Rows from block 3 of a small class-conditioned image diffusion model, named by matrix and row number. Rows with one number within an expert belong to one neuron, the router's apart. Each number is 500 + 25 x the weight over its row's rms, rounded and kept within 0 to 999. All counts start at 0. Numbers have three digits each. After the name is the row's rms in percent of the matrix's.
After each expert's rows are labels from the 100 images, of 14848 (inputs lightly noised), where the router gives the expert most weight on average: "responds to" is what is common among them; "colour at peak" is the nearest of a few named colours to the mean colour under the peak. Only what is clearly more common there than usual is listed. The data: microscope photos of single blood and bone marrow cells. In brackets: how many of the 100.
# router: router (model.blocks.3.mlp.router.weight, 64x192), inputs 0-95
# up: expert up (model.blocks.3.mlp.up, 64x192x192), inputs 0-95
# down: expert down (model.blocks.3.mlp.down, 64x192x192, transposed), outputs 0-95

# expert 10
router.10 096:506463503458460502538452490508454475517493494479480474523490504515525446509460485465469484531520488497492524519480518501461486533484529504481495470482515538515508479490537461535494503514522538508487481545483474520508467522462494478486500440453487542533534542458507488460528492527489521473
up.0 098:546513532473548510492497436528492531481490487455496487493480511532492494498519505490494516513482447517529485497532521520470514514494488471505490464479490465516489500476443502571501526488495537523530532559510487492551511459451495513488494498538498527526491530537474452507491536456532495510
down.0 095:552550512538488526495528510450503490525490512521504540509527472547478440516514525508517465463553523441467486503482520499470477472472499512510564476529479542505484485506500498532468486475514469514516478497514494526485537525525526470468535512490557466507511500496539490510491508506518504471
responds to: cell type: promyelocyte (26)
colour at peak: purple (46)

# expert 57
router.57 100:504448503507478502498531517492529518520475533465468460497470531528505515530494514453506481538480474463483466487499510461480529503468525493526555494482557504534486482568514443524499499471526458500521506503464502509487506507523514487486465490474444449470481488517488539482485534506488472535
up.0 098:470533489549465497482485464461465507498512470515490510540488475492516538507536531472517467503564533456476517522494518532527542507492487482498512520485522521484505460468472508495516484539487482568487551502473495525520546468502516521497523514516503492478448484519479557504461508458453541507
down.0 100:487528482538487486493473485490503506497539525540493536507470510470543498521531481472542503475465490505514552395493491525516502463518538520488519493487491493449518514526461536477512524474500538497489510523477434532514499517477500504491480510478488497480498488520527478498502486538488524488
responds to: smear: peripheral blood (72); cell type: segmented neutrophil (48)
colour at peak: pink (65)

# expert 8
router.8 095:455461518477464517487489470531479526486486505448484477489509460513508476538469468465482509542525497481511485507504533473468522515507466509509457511486539502463530528532512501493467462472491522496544488483468482485540464526534499510469497489483520507526515538484526490531493499514484540490
up.0 080:485476492500498491514520486494502518537487521528466480548526452505454507499474478468501533534479513487441463504463537455483511443474504497500454494537489479551566537510477478481487499531513513487544513501492542441523521505508507514485477494500529496517493514476501526487468490485493520488
down.0 080:508503522497493560502543551474489505501489515519482484460529512485519477524516491449512505476524512464534508500492520528481532462503545540492511479510465521500477510530508507525508513522525460498486485462502441503512510500487472507533498524462514499526506525491463531479488511481494524484
responds to: cell type: erythroblast (34)
colour at peak: grey (50)

# expert 5
router.5 109:484431510427444506478525504535488481490525557468483480513493520499488492510477463527506511555487516505450527500440532501515505505443549503487522487475542477512513491545487470513509474511475518517510485474496509494475491481501497488524498496490490527483485543492538491537510543539441486520
up.0 093:513504529545502476515562492501499526496547474507508477514549495476517503513514504545455526496516520502468495499507497488475464505513505547537453525503489465496504507513474459492475492491506501464501489514518481529505536450543507498525469450506488477527559544495484484487549516465492475504
down.0 084:505434544481482489486544513547511466536496475480507464510511535498498502478496513517441513528519481465513533521446462502476502463522501506506517495494468476512513504520524488544484499490544508546521510480465476473512508475518496491514483496499538467442528517493475515526514545497489516494
responds to: cell type: artefact (53)
colour at peak: purple (43)

# expert 48
router.48 098:491452487470464494510465523519483505477472491456457491532509482518539475517460514529488462530517486495482503482519480498463498522479500533492521497535556502554496484553532487507486519489488449539526470512497496518498470453454543468476453519526511474511480522506516476496449473485531512509
up.0 131:455508472502528531520530494500508484490496464524485512531511492499475509487449469497483521494456501476522463452538469477491507495510486485502512483491486488495467498518506500515504535502523445507520489506536494538500535511503483512516501517474497508488484486469452509467455509524499489505
down.0 119:491528484500515491434499509459494582516482511501514505479472520468495531526499513519457502518524471491476478502524480512475500492450501477525512498474511501473475493515479503523500525505494504522496507521517471546508491482518502476518512502483488507479503506496479516491526543520535519509
responds to: smear: peripheral blood (61); cell type: eosinophil (39); cell type: platelet (34)
colour at peak: pink (75)

# expert 27
router.27 101:471507518492492475462466515522486500496519500455509493499527494516545501529490528487455478520503478471501502493434520533490497519473514513511501494510538453525502499507510443478504491519519479505561486484488484513519490477545542470488515526465542491465479513479513499545540519490496514481
up.0 085:501507477504503473553484483517488472485461487445521505497547477545526485525529510518510469472471523529533472519488505518534501510497457480487516491450489543465505493504458524497477526515480507509528532462509542479484476488506507481503489518520485562475498495472516513505549451498511486509
down.0 079:447497446512507477504443495513482513515497502525525519457495504466478524460544542490473545510509522464464511520552508518494531482526502501462496465530508496516483513542470498538430549517516506505536548529507498522524504432551488509530497520529499525513540516480465492466481477477527485485
responds to: smear: peripheral blood (51); cell type: platelet (28)
colour at peak: pink (61)

# expert 42
router.42 097:513474475501460495483498513467445581509486532516481483515510487515515506517485522491464484525500514476478533517527496493465516512444467541489559476504528528493501477535487436444494464504540506504507481459523453514508459495515466543488515505496481519489502506519471518509496512500523516500
up.0 093:510511499494453505480493481516512496505494511450443518506460533507482561563453550495494515508462532528521491533500507479528492525515524493459505506512494505509490456503473472519482486486535482473521529489530513523474541489548478495533495485506498470524502475503490511523480507467493533491
down.0 083:508512495468514484466481498520508514507519532491499541507537491512459495503511498517487447490522524521464509501489479533499504539494575497492494506474520490537515496519501466490534458511536506515525506473469497528555480498406507534500525489480527512480480495548484497526505488545482498504
responds to: cell type: artefact (42)
colour at peak: blue (47)

# expert 61
router.61 099:509482434493474485516496504472474546496458501490493500498494528521499483492489498480536510527492447523513464501516491509477550516434496498517525523490562482509525519526501445459503465495499465489478510495488462476518461497474465523483517510511541471485523536490522497517464514540481458477
up.7 094:481492506508452543515479529548506520514518491518485475497496464519475549520484470488550496493513483485537495486488500497461503507490467475477494493499523530513515551507514470448529470515534500479486519545504526497504466512488506499521479525479521494445496530542536485458484527514465545503
down.7 088:538501512512492482516521505446463503489532508494476474479473511479522451479491473545469546535509500517518478489527520513504496483475478502499469474440475478458505505555489504475492491502461508479518477517501495491489489503470466532504556490510537516496496527570489490465545513517493543475
responds to: smear: peripheral blood (75); cell type: lymphocyte (35); cell type: myeloblast (26)
colour at peak: pink (53)

# expert 29
router.29 099:493472450488496556515507537492461546452486480468469513537493521518538490471457455505530485469545499485532472535468533493467542550501514492528516495487555499504537489497519506512548477496530481492487481517449501557501491494466486492472476492488485510492519534500536513510497485442483541497
up.7 115:523508512526489486524519474506486475514461509494511520496517477516468490471479483458456514510487518498516506530458568489477512509541480512469492537508459495519496517561511506487475516479487472506509496501504529472503532480545545463518531514511505510541504483523504501475542477503500477493
down.7 106:509511521482496465479509504438492491493529532481494483496533512493550458507481551459503477509530495506508547516515537474491518493478484485520512489564536509530499521487467482501508496496493506542529491497506545510508460533471497528510494520523495473512497515479541506440496488499527503531
responds to: smear: peripheral blood (49)
colour at peak: grey (47)

# expert 20
router.20 099:482481495499482491492471484533467506473533497455455532523503528497483467497524467504547510511488516511506475489489506530439486520455516526522503500504573477508515525540478480515490511533494480476555520511488530483486458478524494467443509491481513556514509542486498527494505476476526506493
up.0 084:497544487483481487452474495473475495491500491508532500476514536447486545486531477502528475483493500517483509501495521446496559478505521461539479495458525499516508537501482505473475490542493482484485488451537478493469436500457529572528545500482489518542477513473506497516467489520507545482
down.0 086:517477520512504495470505481470505476509499511505484512496433485510524487463500485532512497559474495504516482487525519500504517519476515501491508545459503486500518481539532433528491479494495506489484539479513499506471522451504469499479478502517521541516503506517467512489528486534479484478
responds to: smear: peripheral blood (81)
colour at peak: pink (76)

# expert 24
router.24 097:465465520493461493507499516515484530459438493445454514486531491484483500479531499536505495481439486479486477535538520503462532530471474525486498506524549520518524521490511476486468473490501532500475448542486465503496476493508479504436496535476537503520468550471509492494520506445513503497
up.7 098:492511535528510496470521492510492501529516464507498507466474537537518510470503498448456455497518530504499500488492529448527496494519493513531542495523528508544538489511477537465535514503473535508513461493446512509506474464515512483482500442516508434476484511488488531464473507527509495521
down.7 094:525518476519472503494536540495508547503450503513495454455499483500503531506494488514509480509507482485513489525532459496485515472529501527506491552457494536510485479516506496489513479454521504496511470503524464483524489529507481464518459503481526508492450492470487529525481547512539551502
responds to: cell type: artefact (31)
colour at peak: blue (43); black (29)

# expert 41
router.41 102:529511519527480485484487531536528502495544494496459496497482458532550498497520486484498522530514528454479529520533512508484447486494532465542483516535563510463534480511523482498480499474524476505551470496511510529457453476499496487475473463482511496470508500503461541523492514512502498527
up.7 093:506470497498492526501477555498486478462490514494503524468523502488515457523509514480474543493470521495514468502469502545542479510485515493486496542467507522489505500475466469501482503490487479538496496498500479440479460455487511440491497518499474512506509483491477490515481506500517457515
down.7 089:492480525539457482493507544465520526507539496488524495513509529524525484485490462518521522531498481470517500463507531541486486512479516528526509484501513445470509485503466516480503484466466505520477522512449496541506496503481487526470522462477511483480554494512481527478475511519511520526
responds to: smear: peripheral blood (71)
colour at peak: pink (59)

# expert 16
router.16 089:492489504481475511493473492495489547524460484482505449500519529558516492494489466471481503495507502476439500511472517498479457485463480496524494504489519501507515502477487482484535510489538502493522504478486501504429517496506502479487487501484501487533476504506482539538527482505519566494
up.7 156:501541476491488509547517489497502502473519545471538474524506490501507507447528518511482504506503460451531500534540513546505517498489485501450440538525471551512482472493494523454493495492491491521522510459468472509457492506500497455471509511495508504483465468511448501538579486512494502513
down.7 152:465505495506548493494511481467460556494497479489506513514469503500492513496491514475471528501501476469489502467542523489473484476470511466484483512529475499498473532535553491508476501555451499538476539486510510485519480534439492490494517457483512502459473497512502498452509488517531532485
responds to: cell type: artefact (43)
colour at peak: black (50)

# expert 37
router.37 105:478495491506476451508481522506488534502473481484454489459555490532532486494504521449525448519510459480534517508501526502434522483519499526530476515536539493495505507529483516462508506507496484509565488541500485493512426466490483454505513498539486477519482468498523491503513489543525523521
up.14 099:531493488482484493511465509479463491493490500501523468527430491523490512516439483513483548492495472499470500494467490534528495491459505540533543503489521458485466514552527478502491512456531478451530490525554539463526485495504489474489505474480448487525505484487544489494486484493505483472
down.14 097:512515518499458458468483517477511565534491499511498471505474503529477492496483523497541498503499470458478535512563497489501515482496497498507461465495514536469485484508485501507537534477509517480506442428508493507492502462529499504486510518493508507477512526520498538458496495507492468505
responds to: cell type: blast (33)
colour at peak: purple (53); blue (37)

# expert 33
router.33 103:520539494503489511525484513512482529499469498522520488520505512491525479523466493526472498483459468471464509523509492525488526497475511490513497485500533481495543501529503450464490454490493494462550485509486456517499476525488523488470445534479486530491521530477485495526488525512494545493
up.0 094:470512494556486496496450488455468509480530475486505492493513515494501525491521487466516528545464447444521513478453492474480486510504531469505489473503508461451493523477484501482493499516518526475480529503510492516523474500472542528511490460500502497485466495478461463497454515523476468480
down.0 084:496514488564529463486531481517503515530514514477489489506465431525513543494486545447511503497518482526526513513521491515482481485499535544482498511476507472454489517487530510509458469469450503493472512492518481508530478452499474474525500462523472477516541584439459497490501521509516481529
responds to: cell type: lymphocyte (34)
colour at peak: grey (55)

# expert 6
router.6 098:521498486534472473570476528515482511510512510483471453470493513471483453460498513502482490530511483513477486514478486485477473506509511539499505505519544469541496496497499462514521466473512506480478504495541464495476435529496520482499525499494461464522537498506520544454481483484476480456
up.0 091:506485510455508506503507540531495513497501500517509542529472434481534533518541492534463465480535478503509487473504427481522539491497491493517516496513505492525559527471499469468457542516496506486528469473480498527517534503540495524522504491491490537478474527511539507484489501458493516509
down.0 080:470495512460507534487509503550494492444493471524490473507494518518527479507485472509522503473489546489473503498496522472548478510533507529476487482460524500465500525456498560521495519484507477503500496467469591517522454523521512520516509512499496471475492506467444468488473539527490488525
responds to: smear: peripheral blood (73)
colour at peak: pink (73)