python train.py --arch="uvit" --model="class-conditioned image diffusion model" --dataset="microscope photos of single blood and bone marrow cells" --train_examples=97085 --image_size=32 --horizontal_flip=true --conditioning="class" --objective="edm" --cond_dim=128 --targets=["cell type"] --num_classes=17 --cond_dropout=0.2 --norm="layernorm" --norm_position="res_post" --hidden_act="squared_relu" --mlp_ratio=4 --head_dim=48 --fused_qkv=true --qk_norm=false --parallel_block=false --inner_norm=false --moe="top_k" --num_experts=64 --moe_every=2 --expert_mlp_ratio=1 --experts_per_token=1 --shared_expert=false --patch_size=[4, 4] --layers=8 --width=192 --positions="rope" --optimizer="adamw" --learning_rate=0.0024 --beta1=0.9 --beta2=0.99 --eps=1e-06 --max_grad_norm=3.0 --max_steps=9800 --batch_size=256 --epochs=25.8 --lr_schedule="wsd" --decay_fraction=0.2 --final_lr_fraction=0 --warmup_steps=190 --weight_decay=0.08
Rows from block 3 of a small class-conditioned image diffusion model, named by matrix and row number. Rows with one number within an expert belong to one neuron, the router's apart. Each number is 200 + 20 x the weight over its row's rms, rounded and kept within 0 to 999. All counts start at 0. After the name is the row's rms in percent of the matrix's.
Before each expert's rows are labels from the 100 images, of 14848 (inputs lightly noised), where the router gives the expert most weight on average: "responds to" is what is common among them; "peak at" is the part of the image that holds the peak. Only what is clearly more common there than usual is listed. The data: microscope photos of single blood and bone marrow cells. In brackets: how many of the 100.
# router: router (model.blocks.3.mlp.router.weight, 64x192), inputs 96-191
# up: expert up (model.blocks.3.mlp.up, 64x192x192), inputs 96-191
# down: expert down (model.blocks.3.mlp.down, 64x192x192, transposed), outputs 96-191

# expert 44
responds to: smear: peripheral blood (91); cell type: segmented neutrophil (63)
peak at: centre (32)
router.44,103,223,207,188,197,203,208,179,202,207,185,215,210,192,152,215,207,199,195,224,196,199,226,187,199,219,203,193,201,199,173,205,203,203,217,194,131,218,196,226,210,241,182,196,190,189,172,185,163,215,190,194,193,179,199,189,225,219,189,214,173,196,205,208,194,206,197,187,205,190,231,215,203,238,211,202,189,191,192,225,194,216,189,233,205,181,173,167,189,207,163,188,179,210,206,204,217
up.7,094,219,202,187,234,188,196,201,192,208,181,218,227,195,194,195,231,170,197,187,218,225,194,197,209,211,198,201,214,190,210,239,222,203,206,193,147,182,187,171,206,187,172,202,173,222,154,215,221,247,160,183,173,203,229,218,200,213,200,207,196,213,154,211,209,181,193,177,213,166,204,222,186,194,175,206,203,200,221,221,217,216,197,180,237,189,202,217,167,205,183,168,198,181,181,215,149
down.7,094,198,191,221,188,191,218,193,197,210,185,161,197,193,172,197,217,190,201,185,215,194,202,200,207,213,230,217,205,188,234,177,206,207,194,182,177,209,212,215,223,216,208,200,205,224,196,198,222,223,236,192,219,192,173,239,154,197,192,208,204,189,193,197,183,200,209,187,233,174,213,175,170,218,203,208,206,209,236,196,190,213,167,205,178,204,230,242,181,182,144,184,245,213,182,217,203
up.8,099,228,228,240,242,216,222,203,196,172,223,216,182,242,225,225,179,183,223,197,195,230,197,208,212,226,199,192,148,220,204,188,193,152,227,193,223,214,205,198,159,194,174,202,228,222,221,208,200,206,154,167,211,223,206,242,201,203,186,239,199,214,194,193,198,191,176,205,192,192,211,211,195,187,185,199,196,247,201,184,227,205,213,159,192,208,202,213,224,239,203,215,201,216,188,177,165
down.8,115,206,179,212,229,204,195,188,203,160,211,161,174,227,211,200,215,184,213,194,206,185,233,193,169,176,152,219,209,198,204,192,209,198,192,214,195,229,171,202,191,186,201,203,223,164,206,179,210,216,217,219,175,195,199,225,149,176,203,169,192,170,169,169,159,205,215,199,216,220,193,173,175,189,210,214,214,172,175,177,199,213,204,230,180,187,184,199,222,220,192,204,209,191,221,219,210
up.9,106,190,233,243,199,175,244,214,188,229,223,171,210,256,169,235,200,198,195,205,213,203,181,181,181,178,231,193,193,211,198,180,250,215,174,171,220,174,201,187,186,219,195,233,188,220,197,196,170,199,162,210,220,213,182,200,213,201,223,218,170,203,204,206,198,196,193,175,205,193,205,214,220,212,184,218,158,174,201,208,162,195,204,183,169,196,224,193,155,213,188,196,190,183,180,161,186
down.9,108,180,202,195,195,190,207,220,184,222,250,208,192,206,192,148,203,187,161,185,223,184,183,207,182,200,201,216,191,203,198,236,218,190,177,227,213,204,173,209,178,191,206,215,218,154,217,248,210,209,197,193,180,207,136,212,199,197,216,214,205,171,220,197,193,191,204,209,208,230,214,211,177,194,203,218,206,187,238,197,194,232,200,195,187,225,193,168,237,231,206,210,181,189,179,177,180

# expert 26
responds to: smear: peripheral blood (35)
peak at: top centre (26)
router.26,106,192,196,226,187,212,196,208,214,211,220,203,243,198,219,184,196,191,203,191,228,236,197,219,199,215,171,213,205,198,200,184,182,212,203,194,214,229,229,182,213,189,180,213,208,193,205,219,196,176,198,208,233,205,199,186,193,205,202,237,187,188,234,201,216,196,174,183,153,225,209,161,192,206,220,210,163,168,189,224,201,218,177,209,187,202,184,202,197,220,182,225,154,223,166,223,233
up.0,090,208,226,205,184,195,180,134,198,172,188,182,187,231,205,152,155,172,196,233,169,199,219,181,218,215,202,196,198,181,189,232,195,200,187,200,191,232,210,191,207,186,209,225,202,196,217,218,189,163,211,219,202,217,170,196,178,209,197,232,190,162,168,217,212,221,209,231,204,182,171,174,214,204,202,233,219,173,223,217,212,186,206,230,211,177,196,200,229,193,214,211,189,213,183,190,200
down.0,082,195,214,179,218,176,186,213,233,214,180,216,197,198,193,170,191,185,236,191,181,200,204,184,183,210,214,219,216,193,193,160,206,205,211,192,206,213,206,192,201,232,167,240,203,181,196,164,228,187,202,207,190,199,161,195,193,198,222,189,168,157,249,179,188,169,211,179,211,182,203,210,184,179,178,188,253,200,195,200,160,207,163,191,203,220,175,196,190,218,211,198,178,217,198,206,211
up.1,093,153,206,165,191,227,199,207,201,188,172,204,195,204,191,187,168,227,223,191,194,186,222,219,233,200,202,195,183,206,206,184,189,221,194,184,220,193,141,229,218,203,191,188,214,167,212,193,208,223,162,224,227,180,188,181,206,181,183,200,189,209,206,178,227,240,175,190,175,196,183,201,225,192,189,226,200,221,208,239,230,213,219,182,207,175,201,164,210,170,177,170,174,153,228,198,231
down.1,087,227,166,185,174,226,200,221,204,248,200,197,198,242,211,223,185,195,200,193,214,202,193,252,228,229,218,204,188,221,226,220,200,204,200,201,201,173,189,216,184,194,219,216,209,169,215,222,213,178,178,192,186,176,197,210,185,178,219,193,189,210,202,179,205,205,205,211,225,205,208,213,219,197,191,201,194,224,232,212,167,209,207,219,198,224,214,206,163,157,210,144,198,197,218,182,206
up.2,118,219,189,203,159,209,224,205,194,155,215,197,169,208,182,198,192,246,184,214,202,204,216,186,226,186,218,194,180,199,203,192,209,208,211,179,191,223,199,192,235,227,205,174,219,213,204,187,189,207,225,203,201,169,219,215,198,192,201,207,185,166,200,211,181,162,209,167,196,212,164,162,165,196,213,174,189,194,200,143,247,177,243,155,218,217,189,156,191,159,182,207,185,225,224,197,206
down.2,130,192,201,234,195,245,204,169,211,197,178,178,191,183,200,182,200,174,213,205,181,222,240,171,187,188,200,226,235,165,221,228,198,197,198,174,207,222,174,170,184,223,220,229,188,172,215,179,208,201,165,197,176,175,199,189,198,189,207,192,190,170,205,203,175,225,176,213,190,224,178,215,214,192,207,210,216,222,207,220,189,198,194,213,199,229,173,210,185,213,182,194,201,193,217,229,214

# expert 35
responds to: cell type: eosinophil (32); cell type: artefact (29)
peak at: top left (35)
router.35,099,213,186,225,190,181,177,190,201,208,176,211,178,205,218,195,205,181,214,207,203,214,181,200,182,213,197,216,209,189,189,185,216,245,182,224,174,249,210,203,161,203,222,208,195,183,204,192,216,207,184,219,246,198,197,187,195,181,228,205,222,185,230,235,140,226,243,202,201,200,204,202,193,198,223,208,218,197,141,207,186,217,226,199,177,160,200,211,212,223,179,215,202,194,204,219,219
up.0,081,224,205,200,229,233,177,176,225,181,181,225,186,169,212,207,203,193,185,204,188,181,215,186,200,217,225,197,185,228,217,223,210,215,197,186,210,207,204,215,182,198,203,194,206,213,206,192,227,218,174,197,188,178,226,162,197,216,196,208,208,214,164,219,160,190,198,208,208,185,194,221,208,205,237,236,220,208,205,196,218,210,217,190,236,172,207,235,209,188,219,222,210,211,215,181,214
down.0,084,220,206,189,192,155,195,204,217,211,200,234,203,207,193,197,185,235,206,184,203,199,209,194,174,223,236,192,182,218,209,164,218,176,193,200,238,173,196,219,211,209,193,219,185,173,194,164,180,214,174,218,210,214,187,200,170,218,175,222,198,207,189,203,219,161,218,209,195,195,193,214,179,198,175,212,219,205,208,231,203,232,190,227,204,208,203,186,198,163,196,163,207,203,204,191,174
up.1,079,210,195,176,192,183,203,193,192,195,202,192,197,235,183,215,213,237,208,206,203,188,180,218,178,177,169,202,190,226,178,143,251,184,210,239,195,207,221,201,189,189,191,180,191,213,207,222,219,181,184,217,204,230,162,183,208,193,199,223,206,209,189,215,190,182,189,162,211,186,193,184,162,142,190,181,170,226,205,249,227,215,185,191,182,176,215,234,190,199,201,176,221,196,216,203,186
down.1,078,198,220,233,197,232,187,192,189,176,232,206,196,248,168,192,236,231,165,189,212,225,225,234,209,195,191,210,214,182,169,196,183,228,226,196,207,200,204,201,236,190,191,206,200,162,179,218,216,162,200,164,221,203,216,171,172,175,203,234,175,190,187,199,205,226,210,234,186,195,193,189,177,189,206,172,192,199,181,187,204,209,167,212,184,196,204,194,236,201,222,143,190,169,209,221,199
up.2,098,194,189,225,197,192,188,222,189,190,170,200,193,197,196,200,208,204,201,199,179,219,207,213,199,222,203,221,206,195,182,206,166,223,233,173,188,187,191,221,216,226,177,224,201,164,233,182,209,213,175,214,190,201,181,224,167,199,150,221,211,199,186,186,209,192,205,199,223,204,179,244,209,241,189,232,199,198,218,167,231,224,198,215,221,199,221,195,211,210,227,171,186,201,201,232,180
down.2,102,193,199,214,225,208,193,174,199,219,191,208,202,205,192,153,194,223,249,185,208,212,175,222,207,196,179,196,221,200,212,199,199,212,192,184,194,174,218,205,246,210,209,209,246,186,230,188,207,176,215,172,181,197,195,226,205,238,192,186,195,184,236,199,198,194,185,158,199,203,201,201,186,198,194,208,224,191,203,169,203,169,195,186,204,192,152,200,216,168,151,200,227,185,239,159,207

# expert 10
responds to: cell type: promyelocyte (26)
peak at: top centre (28)
router.10,096,196,224,174,199,187,240,191,178,212,184,198,192,173,209,181,208,193,215,205,188,197,207,210,201,198,221,209,202,217,169,199,156,219,213,212,177,236,185,161,219,201,211,231,221,169,195,205,172,180,182,193,228,230,178,177,221,183,218,189,215,207,203,212,178,220,215,222,207,174,188,229,196,193,223,223,167,175,206,211,189,219,207,206,198,170,214,194,211,193,220,227,164,178,185,213,226
up.7,095,197,197,177,193,187,192,222,208,203,203,207,199,198,161,230,216,237,169,176,178,196,214,189,174,223,201,190,214,184,182,182,201,220,207,212,176,174,199,210,184,198,197,181,233,201,192,186,196,214,211,207,210,182,171,188,203,161,193,195,210,225,224,231,206,171,196,215,189,167,200,209,208,201,237,196,200,224,171,192,199,215,185,196,223,188,210,193,217,199,178,261,232,231,184,174,239
down.7,079,163,176,198,216,196,217,192,212,223,210,190,191,183,148,198,173,182,263,211,200,243,216,220,207,204,215,190,156,182,178,247,189,182,182,189,201,175,201,202,170,191,212,211,199,157,206,188,191,196,180,209,217,170,217,224,174,193,180,190,208,170,198,164,168,223,237,205,187,184,214,210,212,193,192,204,189,196,208,178,202,209,185,229,176,166,220,187,223,167,199,200,202,204,166,181,224
up.8,092,212,199,218,213,178,199,200,194,174,221,230,186,234,170,183,202,237,183,172,193,189,204,187,180,185,191,174,161,185,200,173,210,176,168,208,234,226,202,176,219,210,219,209,213,232,172,179,201,190,226,184,175,226,205,215,182,199,192,199,235,200,180,182,191,232,185,193,153,207,187,187,191,198,234,204,199,214,202,211,204,165,192,197,202,183,212,233,204,195,239,207,250,207,218,232,187
down.8,087,225,235,233,172,184,198,198,216,211,214,213,187,238,232,195,204,175,188,196,184,229,214,171,212,199,193,232,183,200,205,197,228,207,196,209,170,243,194,217,218,213,175,217,181,209,186,228,173,205,208,195,239,201,189,224,216,197,209,182,193,170,184,191,182,200,204,213,172,176,201,196,215,216,191,192,224,226,163,208,198,209,196,202,175,214,176,199,184,215,195,222,190,218,189,215,210
up.9,091,178,195,196,167,208,231,189,206,194,151,184,210,229,200,217,241,209,226,210,205,212,191,203,224,225,216,209,215,191,200,180,207,180,200,229,199,204,227,227,208,250,219,184,194,197,190,224,204,170,206,205,185,201,183,193,224,224,200,213,206,166,198,198,221,208,234,216,213,180,236,218,202,197,210,164,155,234,195,194,193,205,209,171,201,217,218,175,223,186,184,191,216,201,203,165,197
down.9,083,170,193,212,164,189,205,227,191,272,218,216,166,202,196,201,172,199,191,193,216,201,231,206,204,185,194,180,198,188,172,222,167,222,210,201,216,178,169,215,186,194,178,187,180,208,166,226,207,183,168,204,202,180,164,166,180,188,192,178,182,184,226,185,201,194,218,217,181,245,177,218,211,153,164,195,224,219,213,181,194,171,206,209,196,204,223,228,211,214,217,167,213,223,220,210,208